python train.py --arch="wide_resnet" --model="multi-label image tagger" --dataset="aerial photos of the United States (SatlasPretrain)" --train_examples=203450 --image_size=64 --crop_scale_min=0.5 --horizontal_flip=true --translate=0.12 --rotation_deg=5 --color_jitter=0.1 --norm="groupnorm" --activation="elu" --weight_standardization=false --channel_attention="eca" --depths=[3, 3, 3] --kernel_size=3 --stem="single" --avg_pool_shortcut=true --widths=[96, 192, 384] --num_labels=7 --init="small_normal" --residual_init="none" --optimizer="adamw" --lr=0.0033 --beta1=0.95 --beta2=0.99 --eps=1e-08 --steps=23800 --batch_size=192 --epochs=22.5 --lr_schedule="cosine" --final_lr_fraction=0 --warmup_steps=710 --weight_decay=0.1
Rows from block 3, named by matrix and row number. Rows with one number belong to one channel. Each number is 128 + 24 x the weight over its row's rms, rounded and kept within 0 to 255. All counts start at 0. Numbers have three digits each. After the name is the row's rms in percent of the matrix's.
# convs0: first 3x3 conv, stride 2 (model.blocks.3.convs.0.weight, 192x96x3x3), inputs 36-47, a 3x3 kernel for each
# convs1: second 3x3 conv (model.blocks.3.convs.1.weight, 192x192x3x3, transposed), outputs 36-47, a 3x3 kernel for each
convs0.95 094:136120104134172120144153124123132122161177158163191157128148140153165162132150142083077079075070064079081069106097095102088096108101104096096109112094110117095100098122137083105124077088107132124134143130146136127131115124113117121118131114137098099102098085087106104115111113099100106091101100083120104114103104116131131141
convs1.95 099:107123117112130116152170167084087086101108109109109111150164174134131140136139142130087136149118104087162144124151140127157146108120115120129138134140147108118127120125106109116097103098095100102096120111112129131115141093154154058151156100121132118140154124137113126111139141135137137134126133118149092142146090113138125115
convs0.96 101:133183166150125135148134151166143160145087110170118127106109086109115082094138082151143163146121128146109108096125129096127135084123139123125127093103119093094115120116110128139128101114116097105116107117131100105125179138149147081093136128098153124161135091131153116134141140147140130140139132145189142198163083106185148102
convs1.96 111:123140128135134133132138143109105109102095099102096105160165156159209177146163148110118134129160093131100129136118117121125110122115105140150147147167163136145153118135114121105136122137127113095106118122110099114106096154155113188181108145136126092084108130086122117130162168157164168154155150144138119174117177116115127131
convs0.97 119:098112107110120126112118126123121115117114108107107108180190176154157145169171153146144144141133137136133133105106111106111109101099092089088090094092094083081082153151150144144143133132132109117118114122123113117120122155132130168144114155125130138134126133133112124127115122114130139130130138128127144125145150130127139122
convs1.97 111:117113109137137130140136136116110116111105110112106110116113113116105111117105106106109116110101107123104108120113120086065081100070082120120121122119119125121122118117126114123127121125129138140145133132137134131135130121122147133141137124125150145165141137155138144164140141137147150144146149144153149148148125149157135146
convs0.98 096:097136121115158136135147119146145130149166150152158133142113103131132123146129142111097119110102123114094098116107123121113126128130140135125124120102101125108103118122138122121138129132147147135127129114112133124119094122123117140136134124154132107094134116104136115109117118113123126121127128123131111106104108108136138158
convs1.98 099:156169161163173171166181167153156153166175166166169164147146142146133137142137134136115117123127153122153138120130127110104098106095079110115114114125116105109100107101098101113089105114107112139142116130150118118129155112116162077111157091100104121159129131172137149155142149155154157169153163166142158175146110182177107176
convs0.99 115:135110163116178134157105096116107120113131128125136114118180094180073152115149151135116148117163126146133124125124128122111113110116122128116103117098104109112121127140131133130130124130127146126127121124128126131127182092142086144124144155091143110133112145145134145102131125118128122126133133118092106132103139087157079142
convs1.99 108:123135131128120108132120104155153162165163169162157163121108119129097103124115112123145118149200158160159158113112100123129114084093102114107109108117099114090078118144130124166138130139119164162156184186172178183161115082122137077143117106094111124136116142154125150110142151146142143149142151147126076135100107110119112114
convs0.100 090:103105102133126124122117120123125120121121119122127124139135136138130131139132133158167162163163167142155150129125129143139142158152153115107108111105107113104107199207210195205207197204207131126124127126123138133132084092089109113102099106105148153153141151147136141146095086084097089086091085083133130149120114125131129133
convs1.100 098:116115120130124129142140140145126136148133140144130136140127125156147134147138133098110110111129097084101117130138138094110111084078084141140133140141138132125121134150129132145141129144136125117123127125128110116117121093094118104098105093087130127123119134118113128123128136138123128129120121122145124120142137111137139117
convs0.101 121:134202107187106070102095208114120133118132122139131121117095146112166155142115129110133153114141139134140097148135096123119137099137157120124131130147145130138136125118109118114120109117116122125121128124123123123128163143095141064107115113178115132134134135118151130118117125117126112093112100117134075124090139143143122085
convs1.101 121:118117127115119116127117117138134133137135133133132133140139142153150142143143144139150141150179155151179138132130103142168147112144132142141136146143129129132130137140144146140138145130141188183181204203195197199191113111109108124117112114118138143136131151134143147144167159162160158154167157161120132109127132117116119121
convs0.102 109:100118099146135124145137130116101089122105088146148107135099108151143094141171158159165169153150153146138116086094115099111124138141140154156150132129130119097095146151148143158153132146155112116114112117118106089094115110075139126103125145081172164148161145126147153117131125129126116123115108112123100119136100079152163084
convs1.102 114:109110116122113110150141152135123135122110121118105125127130111128143099087093071096106145118156101127110110138150149084103097097080095146149131139145129125121128114137121121097163121123130125089115148134130121135121116116156116086158129092126170139090153163087143160140198200184196201190176187170140092157119167075116149124
convs0.103 087:087091088121109105108094117137136136133125125129130136132121132133107116126117115129144146135142149108127130125119133134132143159149151117116119102107115104100112204211205193209205189201201118119117112114112119113118093098084110110100075099096131146144122149143105128132097085086091079078082073077138130153124116123131127117
convs1.103 102:131123132125110128141129147131113125125109120117104117146132136169170155154145141107126139109145104120095112134132139087099102095091101157157148148147152147140145118146111125127133115127115124105122125120116098109102101108115091131108082107083148132113122144107126137131139152147131141136124128127137114134115148095113138104
convs0.104 117:145181150108087094150191154140153148104079085143142131111087103169168143124137163147158174119113125129139146114104119129126135123124134131137139119112117113094099110109117126148156107118139118125128119112118118108108111155180117079078133169171138163168115095096144152147132132135112112118121118120096110166146097073150183184
convs1.104 119:130127128141130131140126136133138143133143146126134141146141148161165157146148144098111136156143040081083138126125132117139119123137122107105100137137136121119131165197157170195195167176157106081087114093088106099090138116139129096130143110104127092068142133077124118102138140143122129126118121120165140182160153123150145121
convs0.105 093:126135120152147140139141124113112108110116108109111103154160144156159148168172154145149145149154155137147141120121129122119127121118128106102100108106103115110108191192197188188193196194200143143141142144142148149149108110111116121112117123119147141147140146143140139146126124125135132132130127127142136147117117127136135144
convs1.105 048:113117119118126130117127129151149154152150156151150157098095097106111113100103107121133138115130137114121136130132148130124138133121127132124122140134133126121122150154151147152149147152149118117118125126128124128129120115105139127121136122115120122125116123125109117123147148144147148144154154150139141133128142133119130137
convs0.106 088:088108098110129108106114115119121123119113117120118126115081103092057076111077090105109114102100110090087097131135134136142142144145139129126127119120120120117120165175180154165171163173182137131130131130128144141146090098095117129122103120121131134128126135122120123122105097100108100104100096100138121145122123122142141144
convs1.106 109:167150150149133142169154159118109117117109116121113119133127128138134132123122122127130138123125137128130134118115121106100106112109111127127119124121123122124127151167152163169166157163156110099104105098100097095097110117107108110083107101090131131109125124111128126123152147145142137138134129133134134139125142129120126132
convs0.107 089:108104108131120122129108119136134130133128131136135138139142139132132130133132127155159152166158160149151145145142142157153154171166166101090088106098095110100100199199199193195194195192193128126122126126119137133128088094091112117100092111102135136131135145134132136133104097097105099100097092094131132141118117120124135131
convs1.107 100:105109117115114124129130139125105111134118119134121121142138139169165155164151146092108105105124102097099106127124127110116116097085090163160157168169172161163163130148129127139134110134118142138133132135131116120121107102091114126104110107095143148135131145135119125127142148146136139140129127129146135116132155120127135133
convs0.108 109:123144115094084085122150098120128135112094100150150159082078091090102115130147153111092102138102100186170181155143139141131141097092092108102096105094084131118105123124127153164166119120126120120120118117111141134128104110129092085074146161167105112108094072068140144134114109111113107106115112106092086102129125101159181190
convs1.108 132:124122140103092103129117130082075077085078078100088086153151155145148136140140134109097115122126112111102112140144142127149140135129136137136157136133153117127135144164152175156176137159146107095081096096088094092092121128125123134128140137117166176146177178169168167171150161159145151150117120122151116114134159119148141143
convs0.109 094:142156127161138131127117142128134105119116078109106096114096104103080085117113098135144150152159156136140147091086105100097113135126120157139133118110113097084093140145141138155157135151141133140141111128135094108125144144114133160134098127097136144123130141112123127108122111108119102099106098106129102122108094096146120098
convs1.109 105:102105123115103106142124125111113134109108127104108128115118110141147127119118103118102136117158144132142119155139141107099091108101116108125110115129121135132130111137128116125152121134138131103127134122121109115097121121148106100156119092134154146108134137116140153137133147129137151135135151138114084146115112092116142120
convs0.110 094:108104109135122125129112125129127124127126125130132131139143141133135132140138136165172163172168167151160149136135138151151151168165165107099099107101101108097101196200199191197195192194194119119119116117115124121120095103097113118106103113108150150147147155145141142142107100101105100100100096098133128140126115123137134130
convs1.110 101:100106108109108114125127130130112121134120124132119123135127130158146141148136132094102112102121102088104101130125133106108112096079087158155147155157158148148148127143128119134132112129124146142145144144144127131129117093098121103109112094097148145133131143129115132127141146143136139138129130129142130123137145120126141124
convs0.111 092:121131113106115098116128136141143144140143137141148146134109127122095113130116112147148135116115107109103093133129134118132141109123135149159168121126140108095107149150151151160164148158162116134146110126143092094114136145108113123106106118102138133136118128129123121127139144147131132137113115124100096119090089089129117093
convs1.111 103:141134130139116127137119126080086098083090102078081098103110116128139132086092087134108152136151102123132143125111122111117105130134132150169159143166165151159177125158121119135140109114115115089104121102093111112091110122146115104126111107087150129103141151105134139129172171153164169152145148133114105166123124095121132091
convs0.112 091:116112115137123126136115120137135129131129128131129130139140139128130128131131126158160154170160165153154150151145144159151151167158161106095096110102101114105107197197201193193196196194197136132129133133127143140136093096094119120108098114106134133129135142132131133129104096097110103103102096096130132141117115122121135135
convs1.112 097:110114121123123130132132135126109113137124123137128126135133134163162153165152147099110104107131106104108111128124126115122120100096099158156152170171170167167163141157140138148143122144127137135130125129126113117119109097091117122108110100096134145136121138133118121123132138139129133134126125128147132118134152124134129130
convs0.113 091:092105098126116117109113121128130133124123125123128133132124132117106114129115121135145143139141146120133136140142142142143146152149148123122126117121128122121131201205205187194197193194199133136141127135137131133139092103097113116113088112113132133133127136128116123121096091094103097097096091092136137146121123127124131128
convs1.113 106:161152156152137149156136145123112114123113115122114116131125129156155148141141133124122135121133109122116120124114123114115114119126125134139135134137147143140149148177149152169159142151138119106110111102097098098092104111101100124096086098084134131112116127109116123121127131131119122122116114115130121129124131117111125098
convs0.114 105:106079120101145161135156177137119129126121153133152175112108089094095096091092104154126119120097114100092129125156129173187152165172134146130120128099090108080077095110114100122125099116119130119113111087077086061055139113116124095115129106122129107118103098123103108130124120124123119121134129124143115118127108113139123134
convs1.114 117:128132123124120119123120115155163151162171156148156145156160162169167165155150143107130096131140089100081125104112117105120115112125123136142152148154149152143137140149131130147118123136113146141121144143132135130126123129122129160117114137101114126136112125123117108115139132135139134137139133137104115124129113118136109098
convs0.115 092:127136121154149140140141125112111107110115107109110103154160145153157146167171153146150146150154155137147142122122130122120128122119129108104103109107105116111109192192197188187192195194200142142141142144142149149149105107108114119110115121117146141147139145142139139145122120120130128127126124122141136147117117128135134143
convs1.115 050:142144147149156158150156152178175182178179186179181186102098094113115110111115113132140132127148134110131139142150158125125131128118121121120123119122122116117117135142136132137135130139132125122122128129127128133131131118101132119112128112109152150145140152144131145149139140140133135136137137139147155132123152141119147158
convs0.116 111:136126131137137109111104084111101108115105118129138146097101109120137147142157167116107107105096091120118113146162156142155154138147140099099096104099097107100093106110113097101108095093098097099100115116115116118118158112115137084101126107127100084086087073074109101092111116112116121117119125121123090087131120122159154157
convs1.116 108:136137143118121120136133134144141140152147144144138138142147160155155154137146142104111103108112111099111094184181160200209203152180183104120125101111118109116123147159154149135154144133139144133113140135113127127118123103117123130114116120104138151127137144131134136128139141135126126122119112111142103122140150109129132118
convs0.117 091:116118114141136132133125120125126121122130123124127119145145135138142135145144141153158157158158165143154148142137142147138143150145150113105107109102104112103105197203208194199203200202207142140139138138137146144144085095093111118104109115111139136141139145139137136141105099100112108105104099097134126137116104117135133141
convs1.117 094:113120124133138139140143137141126133150141144151142143136129129154145142149144137103103104108118115085124112123128129108120117097099097138139130140148140136133126134149138129153139128142137125124127124123128115119120123081091131076110114072097127130131125132137114131127131136138124126129123122123155133124144122141135128129
convs0.118 096:114109112140127128132121123132132128128131127128130125136133133124125123138131133150155154152150157138144145153148146158151151160155155111107111107106112108106114199202207190195200196197204144141143139141143143142146100108104123132122117130128133128131128131127126122123102096098109104104102097097131132141117110122131136139
convs1.118 097:136139140141141143145143141134125127141134136144139139136134135151150147146146141104105109109118108099120112118121121112123119104117113148150141155157152158153147158166157153160155146149146125122125120118118113115115119099098120099105104081093128134129119127126118124125133137138128131132128127129139128133137131143130121119
convs0.119 084:109133120124167139114144141109113103109134115106126105109084099086087102114097110119119122144145153157158158098076078095065079097082098156137154140101118153112122101127143111136154125148164164158174136129155136136156083100101106124119109101123129117116140137123141136131102100096102101091097095092152102126143127132140115122
convs1.119 100:153151141163161147150142121129126123129131123135130123151138155160123147143124127170110146131131148110170132148144148117111108145143137092096095095112106102106105114122134110156130123128129124136136121117127113110103149090117147048136138068124101120133113120144115145130121132131131142148135152144133113144147059169152124144
convs0.120 104:131084152135113140109123132126101107128074115113087123116128123129129109122138123129130137125124147101119135121105113123114124128110133124121124108106124102107128105118094110123098113115107142141143133124131137128135195128149221080148188110171151109114156076130150100136133146153138135148130136159147083147165089140147132132
convs1.120 105:120111126091096083114118099171169157163161155168158160113101085114106096096110109120145125124143124156090117129118095138143128129118124136159132119139106131128098120149140126108138134133151139128123144148129121125113117158151142225190112199179163154159110142093111095108092093096104103089114098098093099128111162118098145112
convs0.121 080:066080074075105081099093109127136135128117109120116107107105120126150125146165139091088089118112114124136121144134137148124138154117135152129129148132131142128123133122122134128126130120123130124128127122124142138139081109094133149113092114095147168163164171158149150136125125133128130136120127133114102094167161135085134109
convs1.121 107:106104127095099098128117126114099105124117119126124125101093086115106100088087078132116145121142131153110124145120133124110115124087111152162154137144137135141137094129132110117152100130129146119108126121097109116101112135136116153150124128141170146104134117104118103110133129113114111095099093084146102105108166086104123111
convs0.122 102:163156153138166148152144140115114119123142142116137128107109087101113096114128130128138152108120138102106118122118110133124115130127123144120121121085091127094101070068079070074088088092110159139140150120129140119130131125153126116156134121159138122121127121124105113099093096107094099107104101105122108116104103110127138152
convs1.122 104:137143132124122104120098079131144131130147124115126108132136144149134136115106112169143139154167143138172135135135123135125111143136118116102119117111108110093100108117118111145111111120103129146124140148138132133114143121131141102130126114117112148172127148168146160138123114126137133155144150158117126151133088158147116141