A small multi-label image tagger, trained from scratch.
Training: adamw at rate 0.0033, batches of 192.
Data: trained on aerial photos of the United States (SatlasPretrain), 203450 training examples, 22.5 epochs.
Rows from block 5 of a small multi-label image tagger, named by matrix and row number. Rows with one number belong to one channel. Each number is 500 + 25 x the weight over its row's rms, rounded and kept within 0 to 999. All counts start at 0. Numbers have three digits each.
After each channel's rows are labels from the 100 images, of 14976, where the channel reaches its highest value: "peak at" is the part of the image that holds the peak; "lies over" is the class under the peak. Only what is clearly more common there than usual is listed. The data: aerial photos of the United States (SatlasPretrain).
# convs0: first 3x3 conv (model.blocks.5.convs.0.weight, 192x192x3x3, each kernel summed), inputs 39-77
# convs1: second 3x3 conv (model.blocks.5.convs.1.weight, 192x192x3x3, transposed, each kernel summed), outputs 39-77

convs0.38:592495477494480443489495525548523488496454491511543481550549512470500509521524502508452446499506520511505490498519478
convs1.38:492507503485502457497480492490485528501495491493485433467469497501507480505489515540506499521503514485465482441468497
peak at: top right; bottom left
lies over: road

convs0.125:496504535496519461503490464510493494497492546547470479503526488465560469491501500454529556484485466497463495482491517
convs1.125:508494506510498489513511524504512489494514481512540527533513484495484511462545499456483498508514508551548498516529539
peak at: top left
lies over: building

convs0.121:496508537524507486491490474513520505500478533561489507514530512461541489524519512465502511507475480484481494497480506
convs1.121:499482493499474491470521527459498510480500491471535524524492458518474511488519507468455500498490506553519475501511531
peak at: top left
lies over: building

convs0.44:465517518503526508478525488549458517527524475464496467446468502526557457486489498551493536524463503518506493486457495
convs1.44:482535499496492467558534472505525510516496510522495532561504479493531527473517506512486491530498490513537530552504492
peak at: top right
lies over: building

convs0.165:494494474494461502450507546454470437515509513476474468481459463501520487481465485525505542492507504522472508497491503
convs1.165:514531504510542521500493502520500458506530517497543503531495518471503499474505487460505512498518516525527526536522514
peak at: bottom left
lies over: building

convs0.84:536508500529522445533498401524512550445574531488494555489508481481498489485522488510475498535470501514524495492478466
convs1.84:444483524500499518481512473508521492470477473473508423459488517510526477489495477522524459474511521523454466476513513
peak at: bottom right; top left
lies over: road