python train.py --model="multi-label image tagger" --dataset="aerial photos of the United States (SatlasPretrain)" --train_examples=203450 --image_size=64 --crop_scale_min=0.5 --horizontal_flip=true --translate=0.12 --rotation_deg=5 --color_jitter=0.1 --arch="wide_resnet" --norm="groupnorm" --hidden_act="elu" --weight_standardization=false --channel_attention="eca" --depths=[3, 3, 3] --kernel_size=3 --stem="single" --avg_pool_shortcut=true --widths=[96, 192, 384] --num_labels=7 --init="small_normal" --residual_init="none" --optimizer="adamw" --learning_rate=0.0033 --beta1=0.95 --beta2=0.99 --eps=1e-08 --max_steps=23800 --batch_size=192 --epochs=22.5 --lr_schedule="cosine" --final_lr_fraction=0 --warmup_steps=710 --weight_decay=0.1
Rows from block 6, named by matrix and row number. Each number is 200 + 20 x the weight over its row's rms, rounded and kept within 0 to 999. All counts start at 0. After the name is the row's rms in percent of the matrix's.
# short1: shortcut pointwise conv (model.blocks.6.short.1.weight, 384x192x1x1), inputs 0-95
short1.269,095,217,213,211,220,193,210,179,183,204,191,218,169,206,180,181,208,193,233,197,220,211,171,195,191,202,188,186,219,179,207,225,193,188,194,194,232,179,219,253,187,192,178,211,198,202,177,180,186,203,196,203,191,185,182,214,183,190,215,204,226,176,191,208,198,201,213,218,204,200,224,246,202,190,189,185,202,195,226,165,185,158,240,189,209,217,220,222,195,265,203,169,199,200,188,218,201
short1.270,101,231,214,159,171,210,216,203,185,213,217,199,197,219,226,242,191,205,235,173,209,185,214,197,196,214,188,177,204,234,190,216,211,178,196,196,183,158,202,212,206,191,247,196,196,212,212,211,220,193,189,185,179,196,200,221,187,170,152,171,182,205,203,188,191,200,162,255,235,213,192,202,215,214,201,236,218,185,225,246,223,205,183,214,238,211,241,189,228,225,197,198,173,199,173,208,206
short1.271,097,218,219,218,194,188,196,159,170,194,180,227,198,215,198,152,196,192,237,198,220,200,175,190,196,208,185,209,213,185,204,196,201,198,185,187,180,196,218,241,186,204,214,203,197,198,169,186,188,201,195,204,177,190,188,217,164,195,217,199,215,185,194,218,201,202,212,213,195,194,219,238,198,175,182,160,210,193,219,173,173,188,246,180,206,214,204,247,186,224,181,177,173,203,195,218,180
short1.272,093,218,217,199,218,195,207,176,188,211,201,206,173,210,183,187,218,197,225,191,221,209,167,194,189,205,184,176,214,197,198,211,194,179,196,190,237,174,224,247,186,196,184,208,209,205,182,185,190,201,188,196,192,184,181,212,197,181,208,207,229,180,193,195,191,209,206,217,203,201,222,248,193,186,185,179,210,185,230,172,190,159,237,196,208,220,218,227,201,259,208,175,209,194,197,219,190
short1.273,091,219,180,203,216,191,199,185,161,192,185,238,223,235,184,165,194,172,223,191,194,211,179,191,211,204,197,233,216,181,224,233,208,226,196,224,190,210,184,225,192,215,236,196,202,191,176,192,199,207,200,206,188,186,207,236,169,200,202,181,192,188,198,193,203,202,203,237,205,189,222,245,209,193,188,193,214,170,225,200,169,210,228,176,218,207,203,228,185,241,167,190,177,233,205,215,236
short1.274,091,200,163,211,217,198,195,169,174,192,196,241,237,242,175,158,182,178,222,194,185,186,170,193,204,209,193,222,196,183,210,241,229,227,184,193,200,205,197,209,196,210,197,195,205,191,184,192,202,214,201,213,201,175,209,236,156,219,197,197,186,198,197,178,231,207,193,221,207,185,205,245,190,203,187,202,224,180,220,202,179,187,249,182,196,204,180,228,153,233,176,173,173,223,214,231,258
short1.275,108,214,170,205,209,200,201,198,167,199,187,237,234,234,182,178,174,166,199,191,179,211,185,194,216,205,206,224,202,176,216,229,218,213,203,227,189,197,184,215,200,205,223,179,195,197,188,205,209,218,209,216,200,192,209,234,176,213,191,181,188,203,200,194,226,199,192,235,206,187,214,202,203,190,201,217,210,180,206,207,183,209,215,172,202,201,207,222,175,221,166,183,163,228,200,214,246
short1.276,107,208,170,210,219,198,198,189,172,194,183,238,238,230,175,172,176,167,204,193,174,206,178,188,214,214,201,233,202,176,217,235,219,222,200,219,190,210,180,214,200,212,223,179,198,195,189,195,208,215,206,219,203,187,208,231,172,215,188,183,184,198,197,191,228,201,195,228,205,187,215,215,197,195,192,215,219,182,207,212,175,210,225,176,201,200,196,218,167,228,165,184,168,227,200,218,246
short1.277,089,209,184,230,243,187,203,184,177,195,191,232,213,210,173,160,198,176,222,204,189,215,173,188,214,224,202,229,228,171,218,238,208,225,209,203,190,233,184,237,200,214,230,191,187,197,176,184,200,200,201,225,198,185,190,229,174,205,207,181,196,187,192,193,215,203,219,222,200,196,224,243,192,211,176,194,227,177,233,204,164,212,234,180,215,216,205,219,186,259,176,188,188,224,203,224,236
short1.278,102,213,166,206,209,193,209,179,168,199,181,238,228,231,164,164,183,170,211,186,182,203,172,194,209,197,192,223,205,170,218,243,223,200,194,213,206,188,196,230,194,203,210,181,197,195,177,176,210,214,201,216,199,183,200,233,174,204,190,188,193,196,197,196,224,207,194,233,205,191,227,231,197,186,176,208,225,178,216,201,170,196,237,178,188,199,191,225,160,249,168,174,171,221,196,217,236
short1.279,104,212,173,207,216,193,195,191,168,198,184,241,232,230,188,172,184,171,208,196,184,211,185,194,216,207,204,235,215,178,223,230,216,227,205,219,186,216,177,207,205,215,227,188,192,197,189,202,207,212,207,216,197,187,207,235,170,212,192,184,185,197,199,195,218,196,196,229,207,188,207,214,199,196,204,208,213,171,204,211,180,218,211,174,207,204,206,222,173,224,168,195,169,232,207,216,248
short1.280,107,214,176,208,215,203,190,203,170,196,185,235,231,227,199,176,181,168,200,197,182,213,186,194,221,204,211,237,212,185,222,228,212,233,207,220,184,212,182,212,202,216,230,188,196,195,196,215,208,213,211,212,198,187,209,232,175,214,194,181,188,197,199,196,220,202,201,229,202,189,208,203,203,195,204,215,199,176,205,214,185,218,201,181,209,210,212,222,178,214,166,199,167,229,207,218,243
short1.281,091,229,225,218,171,203,220,212,218,195,226,194,190,203,199,241,199,217,179,207,241,190,224,210,198,218,185,219,193,203,182,220,194,184,205,208,248,216,210,222,197,212,182,208,176,220,169,187,203,191,182,191,210,200,211,200,188,184,199,194,190,180,210,196,198,211,184,218,200,204,191,186,199,190,157,176,171,220,213,188,221,208,248,217,188,232,202,195,214,173,196,196,181,205,174,184,187
short1.282,083,210,141,188,204,200,179,193,151,194,185,218,228,213,158,153,212,180,202,196,180,207,198,194,238,196,193,202,193,195,204,210,205,213,203,189,182,193,197,174,195,201,152,189,181,179,211,214,193,203,207,218,188,188,194,207,181,206,206,184,195,195,196,156,192,197,194,202,206,192,178,201,172,208,167,185,236,168,222,199,179,170,215,211,184,190,128,200,192,200,212,211,193,222,205,216,221
short1.283,099,208,241,228,192,217,213,188,210,184,212,242,182,224,201,217,207,227,181,214,216,204,214,216,193,192,216,241,196,188,213,219,206,203,196,195,226,221,211,210,204,216,165,218,214,206,168,193,204,200,222,202,229,233,197,208,245,200,202,209,203,201,207,198,201,215,197,219,184,194,207,192,199,200,206,202,174,229,210,186,210,206,265,216,172,238,221,225,226,176,203,187,205,197,178,206,207
short1.284,075,215,150,192,214,217,186,212,174,201,195,214,203,204,180,165,186,171,197,205,188,224,202,188,225,201,193,180,209,185,217,229,206,222,194,217,186,203,178,185,189,189,193,180,174,193,191,206,176,204,199,228,182,175,176,222,190,212,211,203,199,203,210,167,205,181,195,210,213,176,209,217,215,212,196,209,222,176,209,174,180,187,220,194,220,184,172,201,194,217,209,199,189,213,225,203,250
short1.285,094,217,187,226,229,198,201,179,163,193,196,241,214,227,197,171,195,177,219,195,193,222,191,185,206,219,195,222,218,176,232,241,208,234,197,206,198,225,187,240,197,207,228,191,180,205,176,189,195,214,216,225,199,182,188,227,175,205,186,182,199,187,197,197,221,192,207,235,211,189,220,243,205,199,204,204,209,191,217,212,180,210,228,190,211,210,224,213,173,264,158,189,176,223,198,219,251
short1.286,098,213,181,218,226,190,197,190,170,188,189,237,225,225,183,167,192,169,208,198,184,217,178,192,214,211,202,235,210,173,219,233,215,237,205,219,186,221,181,216,197,220,233,186,200,193,188,196,203,210,202,215,201,190,207,232,169,216,197,181,189,188,195,194,218,203,206,225,201,189,213,227,197,200,191,207,211,167,217,204,179,216,218,175,204,210,206,232,179,234,168,185,171,234,203,216,244
short1.287,098,209,223,223,246,192,205,186,198,205,193,204,155,189,192,182,228,204,228,211,227,214,174,193,195,206,194,188,228,184,203,206,185,209,203,181,219,218,203,245,192,202,195,208,202,201,192,177,187,190,191,198,194,185,183,202,195,189,224,202,219,168,186,203,187,197,234,196,197,205,216,245,204,197,198,180,211,181,228,166,186,178,234,200,215,228,216,212,209,265,205,182,216,202,195,219,193
short1.288,121,212,230,198,185,172,184,170,187,197,192,229,197,203,188,211,227,197,180,207,201,201,198,194,175,202,230,203,201,188,210,190,208,217,198,191,225,220,222,191,207,183,235,227,211,185,240,188,210,213,217,201,222,193,238,203,193,220,210,241,201,198,226,222,205,173,209,188,205,206,187,209,188,197,227,183,201,205,202,240,185,200,195,190,194,198,170,213,194,193,203,270,220,219,187,173,206
short1.289,100,181,202,225,197,202,215,199,196,205,204,212,229,215,167,221,192,206,168,210,179,196,201,217,210,183,214,229,195,187,214,221,198,208,198,202,229,248,212,201,227,198,182,199,199,204,209,202,205,189,226,215,228,232,208,200,201,210,198,215,186,203,211,213,202,218,204,177,192,198,207,175,169,217,206,172,174,197,194,258,201,196,232,223,167,208,192,187,185,146,222,238,218,202,201,194,207
short1.290,100,195,208,198,204,218,175,223,187,210,212,179,191,165,188,210,204,194,209,213,199,209,211,187,202,224,186,204,222,197,210,184,216,218,211,209,201,187,235,177,184,191,194,214,217,197,199,221,188,181,192,201,193,141,170,221,197,200,219,232,213,213,196,228,222,201,223,195,178,188,213,201,232,190,200,206,229,228,151,212,196,198,190,208,234,189,194,218,187,203,198,216,193,177,203,221,190
short1.291,088,200,208,212,181,174,179,219,188,207,188,231,178,196,211,206,230,200,194,195,173,201,198,198,189,217,190,195,204,182,203,172,192,190,214,230,187,204,200,161,189,213,219,207,228,190,203,200,206,209,201,197,207,181,223,202,185,218,209,233,196,209,219,178,208,196,192,171,195,202,189,226,180,189,253,212,200,250,187,229,197,209,181,204,187,189,139,228,208,180,181,251,216,188,181,171,205
short1.292,103,213,240,217,196,206,206,219,180,202,200,206,186,194,164,207,186,186,199,222,205,209,207,201,218,187,199,212,221,172,232,205,212,210,189,178,235,210,225,180,206,197,188,204,216,188,213,212,182,186,216,222,210,197,170,229,199,230,224,221,203,209,195,251,210,198,242,187,174,199,214,192,237,206,211,183,207,181,176,215,202,190,236,185,193,206,164,198,170,186,219,208,172,203,220,219,204
short1.293,098,185,235,231,200,172,211,209,174,213,174,211,221,196,178,213,178,184,187,211,171,169,167,208,201,205,193,198,196,195,208,224,175,213,220,221,209,221,223,160,209,191,201,197,203,172,225,192,193,174,222,213,198,235,164,205,196,224,216,205,170,200,194,222,190,190,217,185,181,217,198,222,180,197,199,196,203,186,233,226,188,175,231,167,176,180,184,203,171,166,210,239,190,191,205,183,201
short1.294,098,164,214,236,211,184,221,185,232,197,208,194,216,225,201,203,178,195,183,209,188,208,191,191,190,204,198,200,202,190,209,211,205,218,225,194,204,231,215,216,214,187,246,207,203,188,211,214,191,209,227,235,231,227,181,211,225,215,203,195,203,206,204,236,215,199,222,192,198,189,214,198,192,233,215,225,196,187,213,193,195,204,215,233,191,205,216,189,193,216,204,195,199,182,239,183,221
short1.295,097,188,225,218,222,178,219,166,210,228,210,177,219,183,183,174,163,187,167,208,183,209,180,194,196,207,202,192,207,215,207,210,202,228,212,182,194,212,200,207,214,179,234,189,207,186,271,211,193,197,245,226,217,224,196,190,211,235,203,182,193,202,194,245,200,173,219,201,204,214,207,219,198,205,197,188,220,207,227,214,186,185,224,215,185,196,215,162,207,233,217,223,179,201,239,208,199
short1.296,109,192,215,186,184,184,216,132,195,171,168,179,202,212,208,155,180,199,205,196,218,173,186,210,199,175,201,218,192,168,185,219,216,188,201,157,182,204,211,191,215,218,216,191,214,201,234,199,214,209,205,191,208,215,230,174,191,221,196,208,185,186,202,237,181,224,204,154,206,214,180,190,188,203,220,187,190,196,217,205,203,209,226,176,192,221,181,227,154,170,202,173,204,191,214,191,189
short1.297,116,171,191,215,191,173,207,217,213,184,203,239,196,254,226,227,197,209,203,181,188,190,200,205,178,188,215,187,180,217,175,228,189,185,217,233,207,203,159,204,208,205,161,192,173,199,179,172,204,193,196,191,197,208,221,209,184,189,178,169,186,204,196,167,195,209,166,195,213,203,186,207,177,207,242,187,165,180,243,210,207,206,209,210,171,174,205,179,218,188,196,216,210,214,181,170,237
short1.298,109,194,175,178,220,211,195,233,204,190,202,209,192,214,205,186,215,211,224,192,228,199,188,185,211,220,184,174,202,201,172,223,213,167,193,220,190,178,195,233,168,202,193,178,191,194,172,201,187,209,176,185,177,184,186,206,216,190,211,207,204,204,197,183,204,201,191,214,198,178,207,220,213,203,166,218,215,185,215,143,194,202,215,182,222,203,246,232,212,225,190,158,203,198,192,235,180
short1.299,135,182,237,229,196,174,217,214,174,208,195,208,225,193,172,187,170,186,203,203,180,177,167,216,217,192,190,186,222,169,216,221,211,210,205,214,209,206,210,178,209,189,189,183,207,183,248,210,194,184,223,219,194,236,182,198,189,222,209,185,187,219,191,226,188,210,218,183,187,211,209,211,191,227,213,187,217,171,229,227,192,180,241,188,173,191,184,208,169,193,220,217,191,185,213,201,197
short1.300,092,244,235,181,212,179,193,180,184,200,199,206,189,206,203,171,218,194,175,194,209,218,214,199,187,206,204,202,224,160,204,188,226,201,166,177,236,199,231,181,200,194,233,194,229,197,198,203,207,213,201,194,205,165,231,203,185,224,216,244,209,218,220,231,201,218,208,190,189,210,194,223,210,197,237,190,207,220,183,209,190,201,192,172,214,203,146,225,185,210,199,185,199,197,205,205,190
short1.301,117,179,232,236,197,186,222,199,183,186,201,216,215,197,167,200,168,187,206,216,190,179,175,213,217,187,193,205,215,168,227,218,199,217,216,213,213,223,213,177,213,188,204,189,201,175,256,206,193,194,221,220,208,240,181,202,194,222,207,191,181,212,193,230,192,213,219,179,185,213,208,205,199,211,224,199,218,180,226,229,191,191,244,171,172,189,178,195,172,178,223,218,182,189,213,204,197